{
  "arch": "unet",
  "model": "image diffusion model",
  "horizontal_flip": true,
  "widths": [96, 192, 192],
  "shampoo_beta": 0.95,
  "eps": 1e-08,
  "precondition_frequency": 10,
  "max_precond_dim": 512,
  "adamw_lr_other_params": 0.0016,
  "batch_size": 128,
  "lr_schedule": "step",
  "weight_decay": 0.2
}
Rows from block 6, named by matrix and row number. Rows with one number belong to one channel. Each number is 128 + 24 x the weight over its row's rms, rounded and kept within 0 to 255. All counts start at 0. Numbers have three digits each.
# convs0: first 3x3 conv (model.decb.0.0.convs.0.weight, 192x384x3x3), inputs 36-53, a 3x3 kernel for each
# convs1: second 3x3 conv (model.decb.0.0.convs.1.weight, 192x192x3x3, transposed), outputs 36-53, a 3x3 kernel for each
convs0.169:125122095090136177136134115148165125109114106141148099129134158120128115119167121140095133104141121127126116074140124116120116133119160114092137143133131111163148145145113126165160134136110113132117133129148127123122147116132168146108152137157132123117129132111155133153130114125111095143129126133151144086145109127131129112127150131119121158152131132133156156082125118155146137102165117155135088139126113129151149131133090116089118094099147128129136146131113124134140176124125111141094
convs1.169:119123141109137130136120122103119119106099121144088129133123121132117127134102105114121109144187149122128139140123137114129136117115135145101139136129134121093139129135140117094119123114121145124147131131136158141115134115142144136135119107116127116119141126120120111137116127093112114129108102122160146118125099106140090134124115118123113142135125140126122126158144145148132154133118142123128114117130151138156122129117120146135125141120118127144117122142130115143137116096135124120117
convs0.170:106151098155134130128099161145136118111127152152118152142103139079176169116139124106132097144155160179139135113086118154158121115112131171165149128127145103121165169110106145141127093114161153129134114145093112140137100164102188130116084114115151143086127123165152105141093123167140148098202194177131114101135135149158164094116145162144120148151103114186137171150151129113132125161093138112115115133165108082198146136119172093134151145121139146136096102150146098110145161128097149135115
convs1.170:124135097123068166131117141092109143148108108128140127159193107117144145156147161135113129148157146113121100107108137133139125122120123126130109091128104166142114095101163145154107138149107156149115140125128119148098142125102078188162142147117089117116075115092132170132133147157155114103135106147185080125116093169110191123128110130099128139096100193153136114109105107146181115134156114131132131132157062130107083143154151121107160143106129089151149122116146110138149092154123225144084
convs0.171:126113107111117140115071087128158115105154134119114097103148130142109115205127109127108113134136114112139136113153133134125133113087082126154169141105102125107077114102115102131090129124098126113135114132080103131065138150105130143143087134123133128123136137159136140140157114131107125131142120136167147096102140124098157126142146152146165179119080169092127143079101124114107123105074147109112158146102167080143105093078126096113155101119092104127109107110100137107119147143124116157130
convs1.171:145083134135116136137095140119113092145115145123148150150122168124129137117121150125109140150120118138127153143156138118157138111159142142140114108166159148149148141144113165167126124133132137105120152143125116112132116122112097137148120130110134080156125111138158156144122113110153154164119143145133116107124062109134109160118118156138185120105118158118086131115112110127074147138157143169173119112142153122131117153103102108118133109126131094071116096141108092129139095154155130157105
convs0.172:136153117086094099171152120174138118129144134116106114091119140099140153132105160150108146127127114133141105127129111085135141143147131116122143140087140115147128124137158117126093104096126134137104120127123135140105110094103157127116154144112152130113130141121105119142102145172132183136112123121156139128161145112149074130113108126140150080114118103122126136133121122137105125121107135077097138147151155127098123127110097127113145153115101131111108162098108128104121126122104119143116
convs1.172:130092112140128161127111132118108129093101141079126110153105126105095118129135100139136130127117123123124125151135121116123118164139126118153138099121131109108130131116137137063113107171135119137138108124124124090127112140159104066167115108115151132142139100127131097108130135123117101184128157151107125148165188064125153082130162135105087121149136103158105124125140126125129100120077092108111099100128101114098108102162128125141145152129152129139107111120092090097046146171137177127113
convs0.173:151129080093112133121152153136126140105152148124113157134121134091095125106125133125125089107141132118123132113149138116148109122121109151100093118136094131100092085084130141133131156146117152133096146143164120160123103092126129099170129139113143118122109125142128128127129134103148107171145117134109094118114106138160136159099138126150122131120112136132099131179135163129148121156118119131108162113137140136143137096123134133146135163133136152126150096104168134132147153150134141124171
convs1.173:135111117103110123152100127128135128102107137122163110110124115110132124156116112084122127109112140123148109147117134154092136149106120108086141132119137122154132131070126136093113115115154124152139142152108148127127126111109109136191134127165146097145102129145125166130110111115127120121140135128120086118107113103120095154102137129078127170112092124139135129153103130135138147145132122181208128118111117171122146124143114135098137113110109120100137133118104131114119098082109134082098
convs0.174:143124174125148116140100114110163104100132117127175156133111121154129133107141143160135093161093133144089156142126129132128162131122125179131095118117110145107130130113119111133097142127117151153123117143104111124096104157117080155110142107147113155102140124133100103122122143146128083116127099092134128137114131145156142101146166127108138135122128112137161116130118113132120172114118137149153100141119110121125131090134129160139107158143126128158116105122134119125123130125120123117133
convs1.174:140124124098100143110133155114122154129127149145142141141125153135117153131099124133131133126101152131121140126125149146111134174139129103136124140083113158149118117133143122101116133149131144111130122119119126126123131142137155055124120164101103146157112115164150155173152120115146117095112118130119102157098049163168166130122111145124102159144088156108129127106136145162131133148147123116124147134148154120143115137104118112115130135114146153121123157143124238219111090002172053159165
convs0.175:153106166108128088111088135125126142135107135135119129095093136190095110116136125112167107112107117152104130141095102194140135103088155144143114131152101127097162114120131113146126095151131155126089103119172102157116136131140125142151166147112125141128130122123133153152091082088092117161140160170127130124121134134126141116143143136139120131146150122081147120105127123154174135135128130128149109132161098124122146165123133151116124098158119103147145167106143125125104084135162138109102
convs1.175:137145160120094126145137100131097115104156080113132106091151150126139142109150138149072129118090124097114120107134108110129154154130132114102115125130080131118147125157090134071141101084147128148109110122139144099140130110133131153138120142137111121166132136099118119101120128098137174121125142121081119105130091105130114170157119132115206097099110117093140180146157076104123110143131161126114117129135120154164146116149162165121116123136120165127145162113138122137119134117143099098139
convs0.176:135141118097110132132110139131120129130150134113113110107140142084128146086140164119133121130125100121104134142134167097110125114094142117170128121129117087092112133116125171126111135118111131144150143117179116130122110107119125098108182107113136152119130129105138151115099106095106159156167188148123143144087130126143142129144109117139150151133139136124141149122136163123133176156139110140134134140125126152116132089116108145128113160156098152125135131098108101104156124109097114138136
convs1.176:143141114122118172133099141100133138104133132119101107148132130102146136112149141111123130136139092113162151123150122092110135110112124160134150136104097112115137100136140142124127108169133145146150156140101119151122139090125129141110130150110124132121150143140135142125139140098134133123124138144134162082067189059099077128117143130104137190139098180126138131133115134122128130158121148139111139127129160128120133138131121108133139136144129123125121124120139120117136133162149111164128
convs0.177:155133139163148182143145173115120162127122110144099103108112160129143128120109149118111096104089092136125126129151131095131137106139131180145151153150142148140147136150122139147134110100113141117137122111131117109115155111105124134100125108141121136127137141124129139129114167137089123126097102129121108126126084131112102122146135126146140116129128131122127122147155124129137111111127123135118109094126084157123142158128139162144108120132125123142131106132101127126142130149128142145129
convs1.177:119130130091091123121137121168145095122137092094111113141126103130141114094179118091128124123142128085121134106131124100178128100110125105110103120138149122133100129156148101153139132137078094117116129123130094093134133156143110113126090116134121135126105123133108080107117127149150150151169143142136120148194106105150132132141146144178126161128134149131114138108157093148125149135172157108128143129105118108137116108126149113120127134135137137160114103130124147198147132112123136110093
convs0.178:114118130084162117133145125167133127116131112134138115124154098123114128136157075103150157128161093130147131095128127145147143139157136147134131149140112143124100145153114126126143119113119115126115156110109112123173154122112104120101130132147148146122117123125172134154110116160113107123112109111133126137105183117114131140146148145099117128146110115164130101128124118121123102125163144127150145139115148136110131161109110091145131138146173086142114109126110145149076132139167178142169
convs1.178:081150101121165127128108121120147124115107120104125108141153126119109131128127110125153142119176163137133130126104116139114105120140133154159140143102137135137099149143123119117135107172104129129126134123132132155151098158144129133136141165096134177111148161138144147129104134102128123140141128144149129101100152115182113093144157148123150116133150145109163131131097159104129134145149095144154113134119113097121122163143139103156168119145177110130122163141131141121064145138133168159142
convs0.179:140068151162107117118102114101087136110123139135103146135135140154169108165138136139136106163087151132094083107103155143114110152107101149116131098109123123132145133086143105096124157123101174110083099147135085103150118104112135138126173142135100150118107170116104137150172118146148131156126077134145137115140147116138132091114139127112134146133117111132092150086091120133147166146170143170154101163148143155156099125133126168141143083099119134111129167111127136096138168145103117101133
convs1.179:143142123093131143116118164166152143184139127081149165139116138109144119141156119100148180104161149130170090121135118131110159159107139149153144153143161150122131143159155186107119164127149093164150153169143140131110118122130132108110141156132130149142144168149115183125125123127137096097145151144159069086152095137107165134139179155134165184161137148101149133138109110157159103098116152133111106162127124129099107137133115107082117131126127118159155082140110092136133178059115120095166
convs0.180:126120145179129121120128098138114085145136127126137106140102110138111117117106143125153148135130103111123150122151142113145141101104172117106125133134118100129139111098096099123157111159131121137119111111140164098112122155126153092133127140134135129133137123138157121114113148138129183186073095104148130108102158161118141113141118134148113126090147141136116122124126121132118159149129127101140125125104140128096136127154148123102151132134138134127099134135119086143136145105143108139152
convs1.180:137136126139149121111113133152136109108103101105142140118146128138102134125147123154145137108109132098136106133124128141150108134123151093119132111147128120098152096144155130141122092128159144142129102118123129153118110147125162086141126077116122113114136141121142118106113107112135172144112128120144135123148147157150151113109141139164137127124154108127105127136099129156113098143125164147118109136105126140112106131162111119156134137123122160097128114134121106075154111154118151136071
convs0.181:147110138106119101106161171151155103096151126115093133160132137124154157120090144117119113119135178148150155139163150149113116143160128160103121136140163106142145140131112134153147141160158123136111138131124125129118120135102129114121158085093126113118127125126115126158076084161119099110130120095123113146130128148167123118108136110123102146136094117127145128116129091132111141100108110169112118155117123119129163134105166150177176141123118115126113142151145134151125130135131141151119
convs1.181:114112153138163145132147137136109111129108104119115130156159124160159112116116130144142133114126127127101133105080115089147113132100127118121102119109145137147112139152134117138148111121132137108098128142110140093093113137100118154157144114130139135113139130119135125130107099133124113126141133159122127131148067137122146150158180138137143143122093140104128134121137132132106158139130131148166120170150120124120165139112135131132126157144124104092109103117079142156109148225223185147144
convs0.182:114117147110096147107117144127130087135151130139129106158171090129138091074162108143133126161103114126092108151135139132173159121137163131100144117123129099116138160169163106113100106109135108134154135147132120135133088152113127133147113161142128129107138129094128131158186118135126161161092126116128135150131143137158129106134124137104119126149129091112163142095115115112148106094131107123174079113174109137168108105169111127155136124130119080169111130148138123124125144143090115106133
convs1.182:106088068130101090123106107064109127114082153158148145128124140112109116112151115122130147110106121117130115105129084118142137158146136138121150136114134099112119159143110119162118131168143155152134088147127122130152163137071123132144133089125119172140120158104123074090143159131116132114099136169129119133080091162177092123165131160110160121116140210112171135147139167152127138119153124149166139145152154143169159126102108106120142142166142146165118141107133131095117170148126131126139
convs0.183:151137118115151111101141149137131126143095125135119133091122124105137126095100094100090114114100139142105153132149128104127119116132097132150121126173133151126105122132122164129086134127154137115170117125161085139147157092121126111137095131081106124125129157154140127132106158168119128135123120086122107135105153078110143118188138142167112097132118143112125135158169105117121156116138124144152093120133152166143122152099169068123092110118128106120162145131127133148119128107103149089133
convs1.183:120121113119152095131124122176123138134137138120095140186154106110161113110132156161109150131153169151120135156132113164137136136130122109147160144120118140111128104092127103109143144089112108138145103105134113117085144101138149107130116158136135127142148209160135139138099157118087121161153122100104107149168145117116140097118115157124135147109168132129118111151123150120120110159107106162150138137134123123101109108108130131153147130107141104077127143135104134178097165097087194128134
convs0.184:142130112151091135116106133121116125126130113128115121111132118080135169116129153163131154109154151095138127087111120096120144132125144123140167115088130106135110120094146141137147131175131121100099141116098150129128116138139098121160135139138120126145114150134124153141123151144142123112118132091108105111133110108121115095122122120136116076181115153124091156108099151121138106128119101113126124122150156154155138122121156081150194096109136130128127146139164160161157114131168112128150
convs1.184:120163136095114110104107098127125139141122152065121122141140102090126130101129107137162163110146121098130128134128126158144146143102140133146111104154126136146155123104107141128128133122113120148131134112131150130142161149166146139145126144144144131172153157154146138131174158154125108115137162117125141148149082128121186089146177119146199194147135186135140145129130149159141131136165117101141164111159078100070106118136145150135124122117147156142096111162121138128127132122136144174107
convs0.185:117149154085131143151105147135141109121123117123119153105119117128074193128119145095087172123116141131112130135159130124158109068117141149116127110133093157175133126150134107118127133129103097133100159123122135129116141148132127118146158125094130125141152145134125129126151140121117114138128174120143107132134115126129134152137134113122114116145120112143150120133137131160102120135085150130141077153108092198142154168151133161158138128140159145149124124186161138145120101151090107140144
convs1.185:128144137140143083131144128118129097131097184112116143108081148122106095125155092163168128143127116117120116141136154134115123118149128152161144136120105120141156128124124092131136107182175145145115109117126116120147129131140117110140138124131119128142133141112128123136152103115140171140116140136122124094138090117124116125128103124113105162122091175139144105113162120087133155110117116161113137157159161103132120103140151130100163125127133139152103139139142157128153123100094162116157
convs0.186:163166125129153169110109122165146122108112145134103124149123152149150071150155119113128115128106192138144124122163104128112158163100106163128129165120111141112120140137146100101118106133116171163202121142141129083067116125119132141114171125140155158127116150129108121142113148124092103169134142128115125122147112122135128113132146122123133163127095126137136135146100108142108148123144109077139123136158111114145118132153104108139140144105150110156163120123108163180111161156111087112118
convs1.186:127077080127136100136163135147119159108130107148114111099101174125110096106129151142074107131141087145098133101127138128143116123181101156111154093111126097112108107123146143100154126165159178140123130116136090154142142154136138150121113091129147134157140115129109138136106081109148128114074118149142144079180095144142111121118131090118114159117158161151164149142144151137140162114115127156114120099118140131101140116120106120130139125123135132131150134152109167136137078104121150142116
convs0.187:090118158130126138132109073155142132137159097154156124094131126138110137105163151086165086093090132123151134096146114145146141120152130192112122122129104140118122123148100147105105116154101137136148084135149087095163088116110150095121200188116110113137154103154127139101121152155138106093141118144167103100154139115149114140161129126130109137146120139103121151119129120127146161117084131183148133133147143124172136105167167137103142145127148105085143134152138134123114110127126160119132
convs1.187:161127123086079118111158108135156131113127124135124195094135136094132102145102132125115129163163156132153102143158123165106128100142130131123117087128153123103124146119111155125141115160109142153096125131136096137129140118131161175143130075145153089132127117113164107129144131097105158155140147160120102155116156091114105143133132146081134114150117137135114132139104132147128129082111145162155106122145147129123167094146136137147143137120144135159161128119083194117138113121110147144132
convs0.188:132140121144132152144150116146138100149123115115102130158114112108123135171125139146129119090127143121122128128145162140128092104130128174120082144117145106104133145132117123121127122137123122127116148109138129150111137131124110140130120133125155110135112121133125143146120097139119104090151131170115130122118114119173150144147121123126132134119141124142155129105111122109099159071152094164161113121151117127162157138133119110149120149118146119111148104126133135142158111143117114131109
convs1.188:140136134144076117147157122110128142135144145125137117164121120130139123108125110126124132128115131115100112116130130133086128108122134112124120131094140115117128124147122100085118128150133148129115103087123117111113127143116123091117128132121126111145128109116113125131126134125112108126136144126104128131120134121116116120127133124132141129140150107132138139124130130136144124121125121134189125131133136116122121129123142119124141127128147126138133108107126134248128126016121109087128