Weights of a small image diffusion model.
Model: 8.16M parameters, 64-pixel images, arch unet, norm groupnorm, activation elu, widths [96, 192, 192].
Rows from block 3 of a small image diffusion model, named by matrix and row number. Rows with one number belong to one channel. Each number is 500 + 40 x the weight over its row's rms, rounded and kept within 0 to 999. All counts start at 0. Numbers have three digits each.
After each channel's rows are labels from the 100 images, of 14976 (inputs lightly noised), where the channel reaches its highest value: "responds to" is what is common among them. Only what is clearly more common there than usual is listed. The data: microscope photos of single blood and bone marrow cells. In brackets: how many of the 100.
# convs0: first 3x3 conv (model.enc.1.1.convs.0.weight, 192x192x3x3, each kernel summed), inputs 96-191
# convs1: second 3x3 conv (model.enc.1.1.convs.1.weight, 192x192x3x3, transposed, each kernel summed), outputs 96-191

convs0.168:553482480493510517503535521524450507390525468519485490549561501436461499521453441454517471457504431498484493495456504554511469482495418594496508486469554527450513491467473472548525524452479452559464555519455459562527567425516467473564501481484441503421505499648456495532532458548506510465
convs1.168:413497457467518549501421498484519496446473504516525504447417509477498462527497533484529462571516477504388451505490540492466541488521495495472435463517454532608448471413462572449498478467540505499459572448530494514535480449558505463458495487533468514499448534568510460523469573486480489453
responds to: cell type: erythroblast (47)

convs0.60:423478488481483466517456486464553599472533476502550539457458573511450448479577545530524571559490531519534493542677539484567442476509515525550498519494533533534502467492425579484485472464511455524549476454481468452497521502585442450513458486510485516528477525484460483478498463566493456489
convs1.60:588522491511486513506457471478486481533483508464468428472416414539519509470468490477497471512520467613456529457528550327414488516474559447494504489541492466469453479475520459515543486522552565526484515539508501550475501467487392521514492518500496475435457534419522546462482497537497456445
responds to: cell type: erythroblast (37)

convs0.172:511535527468528559450481527526502492506544462514518527608538458495481527559534471485497510466556519536506485484461467457516477408454452628485488598493517461520497501470440525495520521483447538587520482535518473492557586456528513519528491480525536525498443527591406513508470407531517544482
convs1.172:527460492537519535485460496520482485491469526455485416477536440483571515484534538438496481570531487440464457531506471543505508493538442498563531469533524539557458485521527510524516505495527472419492572507496481528518505495617599484493505414463475443451449388514490465436444568498504512445
responds to: cell type: erythroblast (59)

convs0.92:430521548526484504543527535549510538484499561501438557433469562503576494466560544525517526578546457378561496490416524534472508483515508484601511479486547483602482530511507540508497527578484469482515529526458454477479503543533472466483528540477596515444536532488518540581560541479531447512
convs1.92:508543463486495534524546453504558584467448431515452457502486472547557493496410558527472524590547478506451486460446528596549471538546553488528533483500467503509486507516520424449475581470558501533464468524515529515522513505518490511526521461524509466470540514528463495548549549494517515511
responds to: cell type: lymphocyte (42)

convs0.103:490434409474544535487451518415473511509569519508484552529455508520475508488427499460550474474412549456556487498556500516523593517528518460389472500440464478525509453464539562585519523585422583493509457547565519523520456519473474532515541500521407479534535473514462503514460433528456479549
convs1.103:584531492511553495529562534578502505457526450508489449447566520516561506526472539520512502548553530542512520462438468471522464546531465567587513502505537496507463492498492489478525484511651469574561514478538470562485563548544484499510508454519575517426517477428512495534523544525477480430
responds to: cell type: blast (26)

convs0.179:461520477485512505512484503580495537447515433494523496464488519518467497464517487469472507547467452514442468564404509487452470431518435493538471529511537483493482523562478521452524435513483534478535516515548511503500535506487440541545529554481494441452335438575493603488514511489461485524
convs1.179:500551506486493525472510577465523410433474483505488498514414432480542506456455479445539535540471524471565476466490456603527518547466489471444512548548530499504527501503515542507475564459555479525518582463446518450550443474613551474445528432519495580538564515479535529514510534416498499498
responds to: cell type: lymphocyte (38)

convs0.12:565450525529487529444504571494506512443545513501535512499434526482428466489480468567456563528494540437581558442540477498550486454537499499549473461460546496523422530523456458429437444554569507431426515456511480538523507570465642489490546545435496514517534491457460474493537458439456505529
convs1.12:481499526460483494440449519491461491493540658528478529469498493505534523432507477518521418551455505448438490560541513482422414544482486536409537484480538533493558562491551484558528502457447460534499508554459516445489521468451473546544496565525491483546513468512492459549466445443498443527
responds to: cell type: segmented neutrophil (44); cell type: erythroblast (40); smear: peripheral blood (38)

convs0.95:481507532549383573510479479444534470491487487516488483477495551540559499515453477497484478511483524493435676491453492517421515511429474526482467569556491530489502430527535529477528510484495554516467502561526473502504501445433547460513461485509527515491477519490529439490503516516514475518
convs1.95:435470364458631505492515479528391473513506497446521532462451493454592479505502517497479492474463517455554408538507508540508427532538448535569486518484473496490479446487485540490471542443508475502529430469542518535485481529452462526511541446513572488529554532479525500574566575496501465450
responds to: smear: peripheral blood (48)

convs0.19:576428534520464555405558528462512538530544535475554531426551499479457471563456461516472477483591515562452516465467511513564529501576556547559505523487550473489433553423498498538453492468525510488527535487517513534508556636511457473567493493489600458513498474474560548583534517530448485474
convs1.19:492499482479485585459462503494480502520555451521486521546514621504545513463489510542525439435445486408517510515443460512488527437516506503508498522516502485582566452518530469479535516535433551559516553488441468520516495530607440530451543567520437471525574490564484536522494394550523490494
responds to: smear: peripheral blood (49)

convs0.66:444569520527472421559474495477585560473462435495506545466465504535482508446605499484532511534536441573511456482689527446459414453476563485565504522509531489465521500484457594504525532450501454494510532561485475449482488527540501509530472472513500545490491528469457468490497452525566460510
convs1.66:522458521498545532511436488490519544520467468492503432531386499542467465461464496436463494574556526593389459493542468414528513500502489452541505516527451521549520496470547428444545543534540532476469493476508474548470489408437405450510479522491475493486444480485472523503491423633516514486
responds to: cell type: lymphocyte (35)

convs0.1:444533505519503495566536553581501428462493552557450571477509480547527524441490538485502439567518522476462524472505535494510671477520524493511467427444520490429599470454442512550519513417572482470521441479508466507492503520501414501485441530507505523403406490528494478507565490468550539531
convs1.1:534466457490422527489506526490422558537535464488564463537407513459554499510468525494506515513482456460499440529471504622451518483505451533518544488459508492521709480508494522522479514529362549515535517459442505513517505548498505447453472544489483510533510490469452467587523444460470434387
responds to: cell type: lymphocyte (40)

convs0.118:469597508487519455478422460508540614518467526466552492439514505508522440542514489493510503492488428502511525451517475535431515542415437495534446527456528530490416510472491489574508458524601548541520514584499372492490542435504503494552500570504506503433498515507482535377513426496532427528
convs1.118:504511502510523473503508491462562545471526450488472520487530432416432483494485465477476554466501507527510499507543497515494439486439514436457485493521492512518463492517473531463510495435528522506529486461487525554499510505527470514519481510514507517505509461405522495490512543488508541519
responds to: cell type: lymphocyte (38)

convs0.116:509512539471443533537450489540504482610496456462599466522560586559428495469549448438476537420521510496538464506415464419514513570408434589527492522513446553547481486499495575531514501458420508483492528490521489455461465458408416506509510448510497480488511521497533530480441456501471522468
convs1.116:469541452495472402460529458536500484459529468510442504473518588471514440534575442542537508515478514388570494521465517541460491541502562447453517553549534523474569451537548366513512481487489544490507532512478527470579490486603509480488497551491511528491473518470455452476511502545539467533
responds to: cell type: segmented neutrophil (53)

convs0.24:556528536503460524527559503550570512544518548470514519532526558549506511496538488465466470452525518404495562465503484548442384555449546521424473505502433506541524441483434482455507541474537534492498485530495443448446551435434492492514486480478517483516499525468514533383541500543449464513
convs1.24:410471489561509539487488535486559563493555504569541484510490548550392536433521522508515517429522507546471546526570546449412417616511477512540559456505545518532484526479547523559533410500554517511469511482495445499508590549495511488474478526480430505466493483475468514492485476483512545534
responds to: smear: peripheral blood (53); cell type: lymphocyte (44)

convs0.149:579549472492509481488502492514540437523453500497494480490500576499513494493478490480476437485488534437520510472423521446432530494422501527444536485493512511395510493475458453483476449368489481476485464459467533464463484491385485462464476510490490468522527515542455507399533498491496517504
convs1.149:435483487489452427508501512502525492514478525461520482485468489548461478548523453436553464509527494472490498526569504580520595470533476536492455505549510516484539548543488515477500561452498494501481501528500479480527513444294538532506544576514544538511536511549502538482479521441525561485
responds to: cell type: segmented neutrophil (55); smear: peripheral blood (35)

convs0.75:478493512504454516438465487529521517516493475465516508565474490501496509484442511478465501529490488530453499485604491545480401456486474485535505490464489463557490505481459394451459590547485497507490555584491460471440458485446508542470518505430459420502492505497510507551488559468429429502
convs1.75:515497503551554543525528535460496369535507526505508559462452531501484517511488507482533500496516564599468539436480578456451509481527529514489516500486504476499475485430483501523440638532546471527564522465463467525561527492552440469498490507557499541499453494526458506442492529503522586458
responds to: cell type: eosinophil (25)

convs0.146:540476462500531541516489548474535452462408506468455541494462522517532520541494557517513461501564499622505443504454448545447470502456464533620538558475526532442487502467498476532567567455493552542568537495461510492443536540526469427523464501462507456410524467568541490559479522475448459418
convs1.146:469486519502492486513520452495515468483528503497578497559528542500506506432457449486544517479499529554502548509451504461522425499509527418416473457512491421460532482435512527433512420471479527511471529537541440515541463455480481481489511530479428502590511472546504496523491411516519505493
responds to: smear: peripheral blood (57); cell type: segmented neutrophil (45)

convs0.15:458564536469451503497483567556503482502485519551508529509487454486547517535530531471494485525473545543492561518624526557572424499560504522491503491437450512492389478515535488517433487550513413491498453534486491484503502480518509548518568470496489508506499511432507562480469497424463489551
convs1.15:485506434478419532480429437520493528513518496475463499505446459443504495465490506448545462456487501553370397494392534563547547499515459470452447528498515440485560463416439508439520543514577497538510509484533578461509528515475457554542489530529534493495493578569503482523461539491547443530
responds to: cell type: erythroblast (60)

convs0.104:469517461464505517558521486536505429452500449497500425415522477462538535508526498489453490477491514438591473526545474581468473548473493449531544470515514486521515490473520472504503484414459547478554541500462543516514375474379556541501515515494455450562532534524514493491551448440453480482
convs1.104:471491551537546495489464515453527449486533602455552563514508467531454493523485476476508520404517560513463549504472552486477488434529448558444518533517483479521423511500460551468489525583544433534468510468492485486475565548569471513555470455528474522532542469516490531497494509482520604520
responds to: cell type: promyelocyte (30)

convs0.130:440511559492487490497543494477570455486549556556455545434516504516495492557454514498539496509513555529546539438499510518470624476484481484498508481444528518493541531508528463449521468599423537524557471515476503560488471485459566496488513519504544486468579525451465487575541466420529521538
convs1.130:498448469472550478536475480464561487453483547489595448485515547508443495512489497443479475427507508455507509499484497533425457492479522479529437555531493518446512405553485560471523519487553475448489516532520507490515605540407467508518500448480522529489546522507476529483490535481453568492
responds to: cell type: lymphocyte (35)

convs0.186:445507496466459501491487521526477520512540472501574488501494483542444510487539460535427539494482540490488516539470540538537471560541549491527479454494541516550510532507488559506520483453533501460484508440563502518513540547556568525510539467491435411464383481638524577577503447504468508502
convs1.186:531454466510458500410499459535503452466486412500447544463428549466533475539573488508431437466518510486540477537473584528487470497550484515523535517564514612518462520493559461516432389494515503540517488468501531525483514508467495530492503551518600487495458508407474494436497510546516543521
responds to: cell type: lymphocyte (40); cell type: erythroblast (39)

convs0.23:541494530481438505477494475491518541510497470530553458579516494471547501485525481490466518543468474588420517409474456442518499491453508473561526557463428540506419422483476572547427450526477525506502476527457481521498481582504548488482516525537591554508485536524510558478520518463501531503
convs1.23:457489554506503492494554479510453562483506452449424560535436530510420456458500519519512503493488508419577464522519479569441487480494439526458499586505540489501653475491497477486543593514520484511554518483474524499490464471521461553567519481476530428517508486553497525489580467551528469530
responds to: cell type: lymphocyte (52)

convs0.185:475505520489530470472536471489491462472464504517489505495545436489525511484537526488526533466590506538481545465505511526497587559509536593550544554515484526505441450496550462489477512510453521559513523530491495500501373486514451470520541527456497501491487514555451511500504478475476461521
convs1.185:528486518480497494532514519505511472481472481523463413513522444545462514519453537536500519513500538532487486528500513542509512639486521473562516456493513538509388470522533504559535510476487462551467554538492498495477369475493456524517531468541502570496431516557534508494499573470518560516
responds to: cell type: artefact (28)

convs0.110:471577498483494470459536483505567487521462492511423441518575545559401493464459493448438487495470424357466431512616473407520526601461469519443476440510510518502531517537543417533575461515492500509470544517526517500534474509531465461476443549434473535483523473526490503456435450526485564457
convs1.110:486506505453526479515476512537497416430523511518638542436471527463500489473494474494554519551514528504534493523421507491446521500508459587488538500522532539537426539581493522510516417547466529470533547500490514585443567511462500451509491469589530511523489482487518517586527534551517555495
responds to: cell type: artefact (35)

convs0.189:427453508494510533469488486514468489527552520550526466526475484543474477495500528586473508477512546490468524568421504510505426477584546492542495487434526496490542460462538465508565464474482475495524511496514498542487525569569596493504484480517504471528430468703531453533524476477462498463
convs1.189:505518501490512549558455445456479503556483538482496485469466540524527465448482569481509427514585474524476484534486509581491525472462447476452528529560505524516452478526471565543474463521553448539464459461462473463454481459559558457522457517490499547496503475452503478502443450467421451475
responds to: cell type: lymphocyte (42); cell type: erythroblast (41)

convs0.97:432548579490458495523526457465506526517507485492562488518495489470503449496520560485485482438508481451547502520498460523495504491493465491535536541536473540431445448502478456525562393531448491484474569535491513492517418520435495482537460462474493491560492488539472488432500340572506572465
convs1.97:438508501536476495525483477467544523480515497417566550421492569511442505511501461505477500469505456445439482604453517500522476509498508525507506533521538500414525518525556539413419487477581448478468508482450444475479464508507466481542467532449531506527466532482569489580461557488490546529
responds to: cell type: artefact (27)

convs0.89:464491508537550502500568518516470496526512551494533471452511469531515462497548510478544633548479519536456516519584486367490450464480466481482510533507502537590506446478499541560521517523482483450526499484457508496499476524488564536515583504539504489528432523468508501466535518420497505550
convs1.89:437461488533416469493497502505545510475498461479488550579431406509433503498552430504461567516570508490486471455464528590516560505506453568538489519467453552494543521522482493524510570555523534497541476512506479505557412512521468482492475549526520549565555502530505470420514500409492577528
responds to: cell type: artefact (25)

convs0.86:444493499537459521512504443533565545552476545493535518506435452476480528483548548503510544537498487554465486500503471533522479604390444524540459465518460493450476491514497431546531391508551488409514493525508526569439472556493432518420458506512543543478506506493469436448528575574503539521
convs1.86:417466529538477500531523471512459480541508525484447528512430492491472494531534510474498441470503538469536457488463541479463540407552507500493530489552517519487432494488548484519405523576408544472494548498462484526531504400506474519470497555558528514545491564469462511490494495444515482542
responds to: cell type: lymphocyte (54)

convs0.91:523466496499419545586538511528584511472504556501439446557542423528486542459523499420501572406543500628410459463492478521515470409450458494439517483542505515531540506468488542548451526456469559496500549447511469498540532453479478522519525518488515471517471481500527486559497447455493540468
convs1.91:442490488468566518470502506532513416502469510521534578522461488541530520484486479513514572521478474467556489483408488583464449470552468526556463491530488464524535494548505554482538560536504474507526509510479496522484523484502454452467453556532468503478484578448455507498511532546510508455
responds to: cell type: erythroblast (36)

convs0.30:529404567463512495546502482529540525444444527458513487511504496528515504462561523438471428539554494493414470489484446439548454485482468541498529572483437491526461518450511579508525494435591492538440504524489457492462517512568502519514501467495564539545564492533470441561474532479472491545
convs1.30:444457539456474517449494464408546515495522495498443465570475557535473453516471488441507502481535507511483553480584539552502561494494556533551478502524499505523478537475481472517453539579460538457520461475487521471536459449464497502465524613472516465535471550481513526405586492552544547584
responds to: cell type: lymphocyte (41)